From a checkpoint of a small image diffusion model: 7.4 epochs.
Rows from block 15, named by matrix and row number. Each number is 500 + 25 x the weight over the matrix's rms, rounded and kept within 0 to 999. All counts start at 0. Numbers have three digits each.
# emb: conditioning projection (model.decb.1.1.emb.weight, 256x256), inputs 86-171
emb.14:485516476509499500520480469495471521501501511485514486505490516508506500510514483509466508514472517493483501526512503503495473491489492486529497502492538507483478500542512503476524497513495471502512509522484494480507490495527501527470497496493527499522490509
emb.15:506492507494475483436513482516474439484453515489490460520491491513469430517495533484458443463483473509497529454452464449484484496483458464520484493475461512516473482468497448533449447480465516450499442464459468493488461497465497490522502493485470470492521477
emb.16:473460487465503428443443441514473503532505458452499478476517480482489478437454475440483466497503505412493480489458471488475477422457457486514494473448484511504478489496542469467462468424487454451501466477471525435532463460434515472473484504477470472440491540
emb.17:503530487492504509517484491497495538489478497522480545516515506491514492533510509503508521502494464492478536528512513531468513493508506509476536487483537470486529511479524525476500476488502519475530519549503515545503484525503515520503526496514481538490495557
emb.18:505497517522497527510501466477512512507515540514523495525481499474518502537528512486514515531516481499525478531490494524485523507499487495474511507480541506470521478491497497522511482501507540506520517534511515539508512546514521503511481500513525525525509496
emb.19:507476477485519487482510510472526462484491462488465484500476501464512482490466524476506499471520531498501514496492490482494483490506501495507485469490501465513520481469470498510473518511518483477453445507501502498492489478519472495485518481493495495497549483
emb.20:507523494518505494518503496496502510500520513509514537513543505507497487506521508506524497500496488480488498516508504468498525452519474479466522513502529495527522530519525496504532474505502511475505497523521521489505488494503479501483489482500558501462485504
emb.21:477461493437459457455494484494464509489488513489451473460489489503503511504499510495480483498448557461512497485469489449462469525458506460523503495466498488469494458470494471478460499509492452471488457466462506473525483531425512462511466479435483454481525480
emb.22:535531490528548518541484532473533484519532508518514518501505529518491501563540533505526525500483485534511533516528488512514517500529493529516532509530536535489479507504527520510523515539534514523572512524535464542509502532536483499489551482492540546536527530
emb.23:504482508507506492498482516505467516475486485498479508449535521478484501508538508474498489503490505460503497496479456497491473508499472469501478480493476501492482520511509457487488469503479498520477479488493472501480447486477494470541479534476454458466478494
emb.24:514497464492485498504508496489502474516474482460490524451474450443485484477476494500496476459512473464452480542509457486482483504497472472488535515483466492484458476468513481485512531537489507493494491500483443495499479479482500470469495472459501505537495514
emb.25:527554477513533470504516540546513468494493495485498539510511518514447489507527533536463500472512466457492530501481494439470483470500488516479512535517512530487510494474505502550517491494489501522487500470513473489492484500523528554509507514521536490521485475
emb.26:524539495546525505536513543519523492505498532533529540477498489512531515513467475526526524495493475524478462461503503461537510528525499545526480490552481498469502512522499506505495522541523539541503515496516509489473532507520503502461481465496521525460456506
emb.27:491493465503501518490473486517532496512483487494527515520491500495469508516456497491507486475499463519443513521516476523525474484497518489509534525498547533517503498526534503486492487502542523483465514515466498496523498462520512509475499501494527492500505542
emb.28:498504467477469489489484488460508481529485484516478509460515470465477479452521509521454488498487458458485494559476492500485454472466475487484513489484489518465489426506522473504481469484510509469507522568493491488498501499483464482507494459510473514507483520
emb.29:486529461471503467519501468465501480573489459515521562531494460450539474472481487489542486442492467469477505514493454537504499511462500496496569476480543498482522475513473507511522471512524504538481523542469467502551477535488479491467500491463549498524495541
emb.30:470467506547485480428509478492454459449482509463436437493500511510457496537493487474496436543482526508508471451496488465486495545471505457515407526509453473501481483481484475442458453499434477446491454437464519455432487485456487432539473519495443448477487466
emb.31:522502496529490520506499470506504494496476539516469512456508490480496490512537470499496499459536508486468488482500527514513495486485472457489494525487499513464503497488523492462508501533499490518493502463506483479445499539466507501520539532519487516457489501
emb.32:519502514499516533518531454518489531479506491534479509489483512514487481491508534519483504492518494493515505489473505543518495499516511497504498524510520554498499495500510480499531474505525476498514511484483507514503492502521494483504505519516511522523495532
emb.33:536528508524513519509555501485462478490500547521481515508500516459491504523468506515510516513509479498525512510534534516503500502495536529476508502487537494499483542464473527500515502511498519513503491529545504498497497526523455511490507522503499513457488536
emb.34:547541499487505534516515537483518525505491530508516507502464474490493480548529518528521524507491504511460474507515488475499528463533494513501479487522513512532513494480524521506496514504528492492503497480504483525513507567514505551492466493533521482466518499
emb.35:515530518482499516541481471498487536520499520512520498507498496506551511493477481536509511511505483475503517506502496506476535520529514528471478514527510506512521482537543515543518476499471509520501512511512503516482508510502509541507546488537507526469501488
emb.36:481505478472506484483524519447521505471481493504432498497468515469458494457525505525483497521490469523498517479500496472475471489489517477471468502499458489486507475513514517486458497458495483487469454481491517480489477518484516471540491463528508501474468482
emb.37:515522506544505523497515517477500515494498500484501497500501503487512487500500500521510539516520503506497503488545518501439519494551532512555507484489503475506501506474485475486496519534507478544484471508511498494479543457505463514459496481529470508452509487
emb.38:464515509502493487501491492477504541537496472487511503510487493492512484490505462506542516465482478486484412523475472466493480505462535527531510524486515503500497500509468476501551494504526490532493486493498484482542486505488468537460474469478519481509499523
emb.39:489479508443446474454503488489479475471476525438472462452506482494465508490536494445450464508485518449510502452458477481492481473478469490501509489479511508506483518507507466502473499493477462490509481453492526488472491458510460486517505492512440483501522481
emb.40:505457462446512500556491489471474526517506468522513532484476465460518513449435479490548521495473475503505447557499499538548500541456562496471507507450553503435489508524493512474551469547532533512529562506518496568533498508519486529462537475463535510487427519
emb.41:449479487472506508473511466502490498501499469495503516529476504451481497499496499477526508501487490505487520541498487524492525532494517540507512502523554483432479483547462494454499496488474486476533509547467468523518502478459493495513517508500515467479479512
emb.42:488473493478481440468511487515497499537473483466475510517484477497484470472485515479487471455446476491483496486467447535496464482464459465504519486491502466447500467493524474509500473516489480500480491521484499444530494469446490481483456469451514493533504515
emb.43:509471509512465460435482474491489498536448445443461502471511458464446474442467534497486428459483496517455486475457440459489471452491487432505507493463518486470455492470494447546460497520444443439469482461437463449516448469432470468505456505443487449508519458
emb.44:491520529550495539500491528513469487471506505498530495550535503516516540521506504538493529505507498478502463496517491491490515495534492530495519496486517491468509512507530518494521508489525520501548525515502499489492532519508489514510518475507489500493557504
emb.45:469484496490472457480467469502507515510498492473502511515463523500504501502502539485517456493484505481487509488484490494476480465479517445522490479531499497451486497499481471512486489487481491506481457450456506478501495475489503450530466498501499493510507494
emb.46:502490520468497480478475508453515523552468464474484475498537514468529439486490520561482492422491463511446507461489441503474497450496456505482551494493495502520474472510452456519468493530500506541487489507481450481517471470475490532474477440434532499540523480
emb.47:493495514494513494474483476514442520476510513484476471507513489504479510497457466507517509521509522433519531490487497499473528506497506493536487492517502474516509525483517477456457511511510509506500500512484510480482510473471512484525497518514461511482487497
emb.48:515497488529526530497502503471510514520496514544531503490503493484481504482494498459516538519502527496506484523507527519493481517498503502507508488514522516495472516496527516532489521516526522495512526514509502547513537494550517487518482495525545525455478495
emb.49:508490478501477489532524504510503506489494497527544537482466523515510512504510480497485523480492461476485518464525492490535545530521501468494488527515493500478491465504472538532539498475515521537477505525511512556502529501538509513507480479469510521487499495
emb.50:511494524428472444484506457474479473502456493460506504502495474477501488511465498463532476486477480520456505484470484453507482502476472505463501524479501471466505452465450482497510502512490480519485514459466497452532474519466472507485476487479540481531426493
emb.51:482505510475501512505491527484526510502511513495523529483491491531526492530510485503492525508491485478536534518518506495457532492549521504486478509504508485496488517458502513507520505479450507516535481492512527498508531470523475520497488496499493518495520519
emb.52:503447489517472463444501463486497467470467499461449500478523479461466500476475509462466471512476483506511494477484478488482480495501446491504463511464478486474508471512487490495462499495473461442454490514462514483493463489455468451509439485480483469492507484
emb.53:469481530483475502442506486477508505479492513472457470461475488481432483489509539502509473514501536496504490475477512503501459504467478474502470481469478493473529479491501488453475501493523488458522469485502499472465502494493504463520485502535453489465505513
emb.54:520500470492485473485448510524470501504497485474503519521496525486489522490545466486462488504487509498495515494494484466485454516479480490465455490502511465468511477535508481488476475492474472479503461479514506471505517537504492523534458497487473501517485491
emb.55:511509489533529533520519529510538491502496522543538513497502537528518498533522507474551537520523480509499507499532489533487506503528501556508523492530534492504543543518506544510511545491515506500506551527532488519521534497534488528459502499517492522504501541
emb.56:441477547508510506465481462470460506475480465477479452482486473482480515505505534528487490517489497501521487499485523450514468486460478534466470515462484456488475444507524507470499490474496481519488490508458490460453476496511493467515462456505480502438504512
emb.57:498483494534504519504508523488539467489529535515513508502523509514524518517515482478489517508513529561511462494524520518527491477522495519510491503478507505515493482487515499526488480507520560496474490521525486515498518501504555492499503469529495477509500512
emb.58:464531446457488500480482491488503506488510485499490470513465495483502524488498494533485499524486487522478548524487485468498508503474501519475498478504487509493497474498526475508474520495491518482494498477500480522476516491487501500505479470509478477459500482
emb.59:524505518486524473492479517491482497523483485477545525463504483491502442511501553483498483458526465484470504458475492523458519463517510461481540526503497501516483477519470489499514477516460509479512522495484461477506484491506468510480512503487529545529469520
emb.60:512541476507502524538498517481523516499508511532553520507476475502507473495491493545513537492495457482494490503516530506501521490511507493508500520499482547504557489518502520517519529494470495557472503524500509488502522471539510515481527488499518486507487500
emb.61:486448535498443458439511487495477495481481480463445499527522490491474506457499491504483463507461550498520495492473506458474489506463487505537454484489479474470430518482484484506462437463469455464434455455460528492475466466484478483521428524517474466456514506
emb.62:500513517463506558496517539544512473486522515520513494545486497458514527522519432474538520503533520501492462473511503483527533475518473470501475475532486519532476544451522502521485498514494494498463503515510507503475503540519509518490471482499507525485502508
emb.63:500478479484489454497497470525483476486502536491487517535502515517560496499497510510489488515468499499497502512482488461508533498505489482481496492470506517491479499529455523528482483496491507519492500494498516477519499488494520526496488510503501494466505486
emb.64:505511533474480495454507509461471493518470497467485517467474511489508505492485447488487487484462534493501532517458477494461485484483539473468472455469496538453427478498552487474474502485479493497503460508481472451499482561493478493500472521510498460471482520
emb.65:477493530493510478471479486481502483534482467478467498488518495457482478472486526488475467495497514510478482493486479484510475476470448528513477494500486495527508492498523455520492473476509477504489489464479490477492470461511502474480480478467504489527465501
emb.66:483458562525442474415477468520462449462493515480419442504526529542457501518551527470450458553485527459566493483458519449468426497454472458483440508476446478517520481513487474467457474490504505434489430460456545457446501519494529420574478542533454445487563488
emb.67:514476523500485522511528521511524527496504477503505509468518485477506515494493485516497497537518509514528494498471500509505522502504520506488515490489487482490487481508478485506504504507507489483531491483497501527498512512536508494491497521512489533482479488
emb.68:514521497473519505509517506457491487505506526545523508539496499514534494483406445489507522505524462499507531489517520489502481517519517481461498486508493493500479498487519505510495506495503556533496528522544487518481553530511502519498477442499498510466483514
emb.69:520512521489446496477524498479543575485503506530490517500457450509520482501482482475507516528480509452509478512510497522514513520483494498437512515465523466453458500485474515495478519511496520512505493529522514494483516531466504524496501495454477508482486465
emb.70:472505480537473557490520536497453495461487476500489496500506500521511537489522496490497489525551550502516482487529468526511512507528514476518457492507507530479501526500511495509505512504556516482498486495491499522486520493489500460520528482511453506497521474
emb.71:473477459496522549495473499501508494520487503550502492510463483503507490516494471491517531514507479525467492485537517516511506492499520499468499443515494474451528500501493515504505526508501513551533532511534463502496492515533508514484537436504493524469484494
emb.72:540489512522493487489539502459464475494462485526487494493463504500497481502488495460511485492495491463437514537513498478528522497503493485512525495506483522505481467521469497502466517475542478522498492514497467497492481521485491480498492506478469511484506510
emb.73:490498466504508486520510504495499525490456496501474517528499529498514501492533525498479497479514531420525503481454468500525492486524488473480509490490453499497492473475496502480487510519476463508501499483483530512483481523508490498516458539498525525531478527
emb.74:504516448532468524497490520490512527490493485501515521460497489513511482489551503524533503512549504507501531499522508505492472521522472472495491542550502484497541512507492507544496482498477510491520504472505485522494523498509501515483483501508501513547534504
emb.75:487551506509535502515476514454522507516490496491515524516495466478530453480502496535500509456494476508480493488522482512456515489553491543512536493502492479527482513495502505550493496501513486531499510496516474485519503507543491535462514437501497516554499543
emb.76:498471483519476500446490471450490483501481470473458466505480462467469498479486523486484456500509516477516497496457480472505456476451463454469470542460495508495462487509469462450479463501488453450460466488451491459481439471463465426503471480524489443508533477
emb.77:514516487464500502483556482455483493513449451498503511545497465466472515525464506482558478440464459455439576515461438511499486460532499512475479452502497512515524473485529468439500477512560470493524528492483474525539467488484453499466467497459508441449466501
emb.78:510522492528518514516482513497511524491512519490507510528509534524499507538496499473458536487534483512529498551534531481488556517523521496536497515530485513530525526501532511528558524510495503543515527465524509518494519491587516504484510449510535499534505521
emb.79:507530495475543511520460506495526490511479512497539508466485552475502496502484491518508517509527448507500535449549504489507536474528532512509489515532501478526551479534473542500498534489523536497507501496526496497509520478513475516472456431516491508525470512
emb.80:497470514484486468461494470472471490524500501467459473492484487466515479460469512504472459489507490479496490480476472492485461493486484466493526505446468425507468507507508457485462489491483452458430489506467506462525459514467461473473438470466481479467460493
emb.81:519532500489491510482446487495498512464532536499512471509475495527486498497496507459464522528511504482507471509533521511492519526514519521494480482477480470501495495475491486493511473485499485510485498500528504530466525520501485529498472506500477475516487497
emb.82:475452467504476492470487468577485483492499491501483468519445463515473457509483487477505508511509500492489561501506492497520476466481504504501505455491502518503495482459496530470497524501497485505503498505469519479503510469477514467522476494486465520510519496
emb.83:453449498493467476424520451486457468455451503462442512514500485519480474498517505482452449497498504508510486468460459461439485468438503468466484484499451461478504434442463475453489464477474481452514454444466519460457430465493539465500483488537433452491541464
emb.84:496502514522532489492503506514508492486521482503487490508497484530511534507503481514481495521473495494531506512531520496466483535495501531500481481505510472507530499517481536496519502487499514496500496492493532513484475502503523484537477504516469520478492507
emb.85:479497503512487499507484466506481500482478446495476458519507493514449516488510537478515494472531530481487523509492463475524490506473487471492492500519481545503480480465554504460497514489506520477515459451482480492483495481523509487515508498514488486501518491
emb.86:503508527492572496539523526497510522515494489523512504493508494477539457474487533572492506482497514515482506514527485535516520495533496508516524516503467533531456481514549496547530565528509501534504497509519491513532508501493495545493548535527533496483514529
emb.87:505497530507527525527510524511521525490550557490482516469462473457535496508529518499493539524504501457464457499531539523503472477509496535494514544539488526458527532484486554500502521513516511490533518465500480495484504515495504554513549529481525499511527463
emb.88:513515476513536545597506524492575504496518521558518539553500489501580484503483514535485529512543486535481501547538520527507546530566493505494509528535520554534488537520527528558553503500492502510536555531514461553510505542546476567509534503546538538532542526
emb.89:467476499485454508460456506517447486463499504478479455491493515529485516484548517477495482532488502540532491496497543493525470509471475487464441559495501484536508505488483508484497483488492534466516465479460523449469477455490540474520467490506491491468499528
emb.90:478526478478532536513499499520499501501503458522523531466516494506501468500467512476516529517521506531485430505519494533480496531528549515504494509481500534518493514475489488474506548452468480517481482470495503530470524476493476528485500508483506496451493468
emb.91:506477501515502489452447493524502514490511459464509480499488453507484471498499523496431455487479484508503543455491504450492483523482489459441482521518461495526521521504530485518482486524511494451498478460487481459484461469478503468532515505509496493488519479
emb.92:444477493492486474480479462483450459485476532467487474509509470512487501485507495496539469445494473470503472503495475494460496493480495460462462488467493469504514512553488471454490464495498489496490513470509479478496487483509474486509473521456464474466474482
emb.93:475480529472509496513509516467519511512505476510523529457511458496576472494431501532501529468499478526499464482497512523471526491478498509508549472477493511532502486518489472522527492463481500493550531506480471526526480504536461482487535487493495504435487467
emb.94:516477518530475461452508478486424494448485455493478465500517468539494497473543462468447480533478526513494518483467476471453462457467496488513459497475476493503466461474470499515502475457471480470437451462462499458496493515490497498532429485520478477503510464
emb.95:496489470529473475505479497489519511483524478481474484499523493483511487471486487515491476466495484493515487494488491508503491507521491510467474515505468527493506494512520501518497498483515478516507474510497522510470479505535480518482484478498503509500482501
emb.96:496492476535535509539504515472514507513521532519520527500507450495528526512460482516514504513534465483531513520504512510475532505523545533493515523515516490501519487490499493536517486496478506506555521542507495527492512505503517536500493495517502509498508525
emb.97:488493514500497533488492512547533501507526508507513521476496494483522488512507502514457496504505484527522524502509506492467546530499517529517493492506491524511510553498488545498523521541513516518553527525520508512488496451506489535493540533546495515477515518
emb.98:478460508466464461452503478458500481503488491497505450508526494494476490500484534489497465500472512514511516494503476499508462486472497482495506499438500437432498472455470491501489510500467477498488490494490496483523491505508472466489480478491504498492509495
emb.99:498511481498526506501509486492515503522505484483519497545481499516519481474495485490526489489496473526474505472486484496526505479491462495461512508511508500485493492487536506506488531528496510498506520485508487487525498526481479530486478477484507487520479513
emb.100:522516511508519527537530530507495511496500531512539507519471501479524509515498510504511559511537484509495489513507531497511541520521509556481511472485500520502535516530478545513530538520528539507537531507524527525508536528511502523499519487541502503505486504
emb.101:545499532496504460497502496542518461471508526470487502523490508513474480487555513499519472488506531487495460490478498496500514526474518549475500499506504520473487461484504517472511509489515473528510513449502505479518512521505512527519474506482492477545530490
emb.102:540541485479512499524507519512531471519462484510515509482504486503526488499458497518497494447494459459452523489483477467511477457509528501517500502485491503519527487462504459517513499482498499538465495505499455515533511484482476500466489478441511499500488484
emb.103:494493469515492497482454503510504486486503448468475481504475497507449507528470479469509488496486522497518485500482492502500478505490495477464461491513513492514534504512477516477461494533486471507535487470499492453443496540515454483523488474505477448535480463
emb.104:514497498521496489500512505526509487434519479495496502514483525506518520494501475482461538502500489480518450536488521475476520505518482517489447494538476491482466480463500504508493509472514504486477450474499520504474505491508476494521457504504468497491485505
emb.105:497446500458483488470474468481499486466490470521483478507517514495495505468495525506486490507514485503510506452507511454500476471484497496483452478464438493503495461522501515483471518510497519479458481465521510488465510529500491477516472461484439486495471469
emb.106:486463490493496513468491450467512520457505490501480490468482486486466517463492505460489509518491510480533488540502495500499494520490489458494490500484512489469518512504480495462478471488483498493488511472498521491455508458458480474528499501497458463475498518
emb.107:499508502491499514522473522512524499509538484537538558486468526501515511501493517566471523504527492535498507450514517553508498527505522535488490507531497527470538525523501509523539534516495536509496510522515490500500490553512505535475536528538492533494482519
emb.108:497489501498470484469500486488500505466477488500491493521493523484471490510521506467487486518481520479496484491505494501465458514452439489501460506454461480466454487503510491472476447473471510466491475505496515516451507496482493484515479487494476451510484510
emb.109:492513470489495484461464512503487512482508476496474471481486517506481499491480508488473491503486504469510516485496504494468461490502480500471481505465500508466477477511512518495502476474459479462496485508501494498469507559493512479481484467488469455477498473
emb.110:526527465512526532518468514490536540518519513517518512511505477484521489509513447542480531499512519508499502495506531493557538512495539486486506513553495529476518515522510533539531527502495510520518550499506500509491522505511522543481543493508511522568526495
emb.111:473491523541478484480466433511492501505458514464472505502560518536484509493485486485473467476494499507505504479478479505493487496497465492477490511495509486499471499486496461494481504514490512486458480476466467475513459507481487496519498501504497451455508479
emb.112:524528499486497509524572525519485526528501519512506572509461529498495522575527494527501511522479515477505485524515525513515494520527538518528496518515482499523526500501528514513532480496532515498512495520534505536487497481518523508489538485521520506442523478
emb.113:471522457525481491490517525459498494525470461483500523477545513467530470462513508518463470465523475459458536533487447456479487476479504517480514484459484469503506475514469497517464472493480502498457484514460480447505472524480497512476463514481487443493507538
emb.114:494475490529516518527508512495538517474510517529518533523489510500467482542469465467534498494518484505493459476506526501516525506508517510453512549513501544478518512483490530509509486530490519492529530487501529539477502503472515483512545477486532492507525493
emb.115:519532496455525529519528516503501494481519531533531496477498498490524482503470493497497542513571481472516506515510505483507551489481474513546486489513514541490476495502552516534494483498459516528548510513527493542483545495521488519503495521518489493492469469
emb.116:478496471443485487492468528488504492516479507518503509484488512444482470515453520507500496518508475454477503497484473464487499491501521462492501464507521518487452485492524511481456467525512505461506504496502511507530476519474493478484465525481491475504459466
emb.117:450453546531468450439493487508463516461478506498458430500538496507461508489521465444485463535499536489536473460471513496483475498478473474505487492497465510493479503489484508464454501509503474470452460478480531440441496469447500445525462532503432472492506492
emb.118:533512536453495518476481497508486485471513524503510430503479518552500480468494498505491498522490531485517531488505501487499489503500511480502460479495505468494541509480474506510481505488452492491467473429488541503448502497504500481523475526506456501498491476
emb.119:531527493498508506533533496481521473492496514534500548510466495480504499522472493515491495490499491509513543481500524519520494499518504495488499463512514535512482466489490534481545495520504494539508490490508495521496540488497502510479529479493515526510484521
emb.120:526473493496501491499495504468505482501488493505498501520483527465507494480512490491517510503490527470495514471490489505459502505508477512485486495485534456517511490476482482474502508488487477518495495511523480509494508462483480501494471528502499510534485483
emb.121:502484494475538534511512500505499532502490513515498466503530494495532475471523478491505513498525504443516492490489503517486510495464533509453516512533508513482521519528528527472497525453509484491513512523538541502501525464499540506464521525493471510471510555
emb.122:491491484515509524518530478509501511503520494527514492541481470514526526487476449495495541508496543475499505533529520499508524505516520547522491539506508507476523466516508516502542552495536520512506536555515500522502509460561519524510484488514507521462490496
emb.123:508507476510486479503501488488466532546473478507476515492548464482495467503517537543544496499481488531497509495499513471487471489478504540509494505503554452530557520529478516492521467497451515463435474516515494445497482474459443513461501489482471500502524510
emb.124:496515518507533560535468502467507507496516528499524489513522481487514505524521492507513526512536474522497504511536523498510514490501505521515505505499522490514507523568527487502520506529501472511549510495513499534498513482489499531473511493529496479500503495
emb.125:481496504498506498484475517536506456501480523538488475509515508531471510488539516495506492493504507497490502525489450490468497482488522523527490512518513543486472518454485455468523524520462495492464487496488498452488509486495497464518512509505517522523481475
emb.126:520467513502448480446489461443498462527483468474461473490508462466491497450498467510475447452478478501494478529459526532522465494453508438434526521459514496500477476493497435464499469519512457474505490519455451481554466490473526461491486491491484508454492526
emb.127:500483505496476466449502481518481477496475508475486453476511503492499490500481458453521477478495531482489467495476482516464446491468442503491476472469496483524497500483488520453481508459491496478509489462471505452488513519489474478506461480469450467481474490
emb.128:492546497477532579551486499501548517518540543519549523523463543542541523541514486493477552500532487488504542500537537484491584502527522518557527498549500492531502491528460524517544554456515536537532533532550507510511533505544538544463553496528524530484538495
emb.129:538547467526527519536536540493521497480511506521551530503477518525529509526531493489507536481515483495502487518549507524480542518574549525517491530540498476542528493481522531539530537519485550506502500518520513508491531501510536557502522471537506533493502488
emb.130:471535501542509535528525519540495532482504510538543521502484533530500474527505487527468544493490498496485521495530518526453557523517553549510525498543493549504537528489493572513531504511487518516526537536528473551510529476530524538484562491507528519496496515
emb.131:529577466517540566561509533529559515525505526545571517528443507519528537533494494520508531486537477508484492524541535530526525527568528515516490512549576520520525466496492528538536515515519501542527538530532470535508529512523522557471538507507537559510504494
emb.132:524522477542479521540500513522500522488476551516503492514489492529508475548498507503524522531512535519493480509523529488501522513492506517522486516524520476513512515553506525489514491506527477507473540499502518522494519498467550536497484511509519517487510470
emb.133:504532536502552533535531541496482541509481505539542492509509538512540500540492508506501543497535492475479507495537500508496519497535516530509515495553535510533496519513503517518502526503520549533509540510522489548502533516536499528471532527492513534492472523
emb.134:497526480536523548513515501518492500496518474535537517484519492508536499500500501503487531486517512490478510513506480524465495501519511507517496523553485531500511507512531555522501507502513508482503527500529488535492498492493472527490549508526480540481509494
emb.135:530525457511524545528501529492502509498537546552538498539494502500513528516529502544534557531551533503514496506560533513484528483512539539531503519543514507504523518533490549498532503486506535522519498503550526562478558504506531531512520498516503535479510512
emb.136:523521483493500512527511490495511520524515503518550518531506498498534508513480488529471516482523471479509514522507534502497498530541553507503493507505515527495516518526529510546502536501507524505490497521510495500532505504511505528455476521498484509536548507
emb.137:513489486470511539508529500541527521491510514508533519475507499506486527521539521490484522495527493519501483495502489493495505508543534471500489478495493510511499478459497496504504537492520481499498485521496473523482491461546534507481531540535499517473533494
emb.138:513509511538501548539495508477522503491534530528537532526507507526535521532496491530506541526523526521501498510537532502498522539499534548522524504532514531519491518527505544527506527491506528517515524519546503519503532524534538530512527508524495525496501518
emb.139:539538501483528535508494518524512536500512543533549502514469496540524512528508508503515551510543500529478510491521519522493510510520504545489511497522500492518509520488549515515518521537511506538516506527484495545509529489497485536500536499514496517494489532
emb.140:514516478521506497538541510489490465517522523529537532503528495538521480537481529529546523482525497543472503493515527547520517490537528512547544539514509461527493513503526512533545536517499535532502494527512520521529522484520514510459529500454520523530477520
emb.141:515493505522515523552523511501529488494491517516540508493502504527493516532496494523503527459517490490466514502507505522473535514510508548488523499524515510526493515503482525494513530519503491511510509511505492498508517529529510541495501526491501522501498490
emb.142:481524512514511522546495499515520536493508518520539510543519509514500536513485520524500552491533506488476523512520537518506540502550527500478517523525518549507520477533508531534535517520496499495513519528524476527538514529503527518512558488503515520557497511
emb.143:512516455510579538580502553524551496501552534510565550526450516506576538543503499500472569491535487526502504502544533514504510501516520548511494499545514533473570514495504533544533520488497525520488540504560510554508570550585528570500511495526520528464441505
emb.144:510537503525503526544564524525518519464507540524533533505486482504518480529490538516513509499538501533492471472513538536515542544530501504569520525496512541508495543508499495494533512531489548514492505523511519557488526457506518492457549526494525539524481497
emb.145:508511458527533538523499493511534526478506525534550554482466509488539521504509513502513533494519514497500505529510515542515512514526504534503510486502485530516532500471506513514536518521494514541528491536528502578501491512551516551509535511508521535553477504
emb.146:513561495537528562538507508494521515485496514537542539534520518507544546523473490501517546527517467482489474498543537522472543512534530535522476490529480534518516508512540514560507529483481516537508499516551477530510538538510512542496526511513489506515469509
emb.147:524519458526512532543491528495523515490521490540531512485475521514527488556480507507552527533553507557514527483534510510524527494500533520522507480501517519519549536519511540564535545545494527553494522516541512550514516491523488513452530468531517527497477498
emb.148:487503501526518536500463501517499495507516509537545505492525523539525494537543508526467524514552493493505503510529531470516529496553530489498519483509491532507498504494495518497469529479513518488493483509537490520522528528517539540542565487558479545514504496
emb.149:529513496490503513516535479490506476514486506498518499504504492471509490475497503488543496485537465479490517491507481557540502466557540512489507497511491522505493474507518516548525477523487541514517530525504470526508489507509484540454514491507505526529473535
emb.150:538530496516512528502525505495491507500510508530559504502488473507477504520516496509465523502551463525508524512510507493490508482512495546503503486485479524490492452523512509492517518517514504510477521512529508527513530532524501506510507515522496536540499485
emb.151:463505479502513507527500493457496512507515497526511512518554501496509525503521467488495508462505447491479516522515508543526521503480480524474506559532465503502456512511500535512511504480480501521463529540546481514492530496510533528460520522515481502470487485
emb.152:489476496514490513511495529521532509498501476475526485486493518520504533495507473492498495482524503476500525518485490484479490509515527486441500514511574495538508559471521495479496558540503508463499502509506476498509508498488515461498527509485511512500528488
emb.153:530523503518531525530553554483531523496490546530548507522522516525493526516508511492506541518552513500492503526542537496501528496551517533512485517519536465513508500479505538523513557528507520508495525509538486539475530498515510535493500529519499553490523525
emb.154:480523496513534543560511508526498519528501525554540495515536532519504521536498512517539566541520501493499481487518523533466531528521507526534516502537530514521522534500509557519530552528513525543469496512531541537512538521521499512490508494528514529544498544
emb.155:472524502513523552505517529566499550506491502502516496510501526509514491535510515521556526493497510501499511509511520526516493472520522507527470502527523493545531485528466520523487532493518487524542543512482525506487499515512494508506498542532486523483540492
emb.156:497546515554485507540525502529499436490515525544534504528485514510514478519466499492476508498529513485487490484498507474490497537520500474529522526517552530467538483485497499519459497545525532488543501482504507496503506518482535534470477495532528493487508514
emb.157:467510513518507491532493482514484526534513486521549500513500509497496491513488506505510523487507508521482513481513508476546512507533484497521522465493507480496500492556508503498492496503497534489493500509516501515526502519498480524485517507508493535483493516
emb.158:544549473487508563560518555523570494532530496550574561506492502498525506528505525517489573494530480519474499475549498516503534468543496528511543507536502536496509541523525541569535559528517501517545557529573483564527547509575486562462540477510500546529488510
emb.159:540500503491522558509531482513509467475539501532497507489460516487504494555489486484462519511526538481490526513489538534535471474523501538513496532533508530474475504501506532541554491502509511496516492489509495538438508511533534525504523555530504552499487508
emb.160:537507519540518543519562506500528522507497495516505544477521522541509505492516486526481511506520533505505504492496491516504511554514476515517498523535496557509484520457518508491515504491532520504525479510496502546489508514539491509533552487555525522521504505
emb.161:502520501542554510525517507528482520520525555513533486498500525495507489528532518543493540504520520507492533503511536530523502512503518531514509487518520501482486513485465535512517536487547538542548545498537482521508529513515506528470548522531502552531481514
emb.162:540496511475534537546495539491517510476546531545541536515485497511498521531525481530528529504530500520514496515551540483520514515548497538515485497532523496516494484494486520557503520484526533517521492500528509541471547528547534523522533491520511506518510503
emb.163:489503513474535529544491500527516508524535524537534520497510497503518533513484530490540509495510486493494510503524510502502507505520525529494525530530526521517490507502515504534530515502506522502518506526509491531494530498522509533471533515491503527519506484
emb.164:525527513487496518508485505486518483489516533500512492520537495509501515498541530509503514490490506531530486466492511482507505486528496514505465501510482496520512491510462510493481498515548524481572509481529515529486517512517496505508513492506504501492507511
emb.165:495506507478498510498532517502526490524490510506521511484534509495524510506484494508518523502528520533502477513509500507518507515522498517521494497519523490509534491510486519518503513513514508494515531529510519519515514483531503530507511488517480499511495510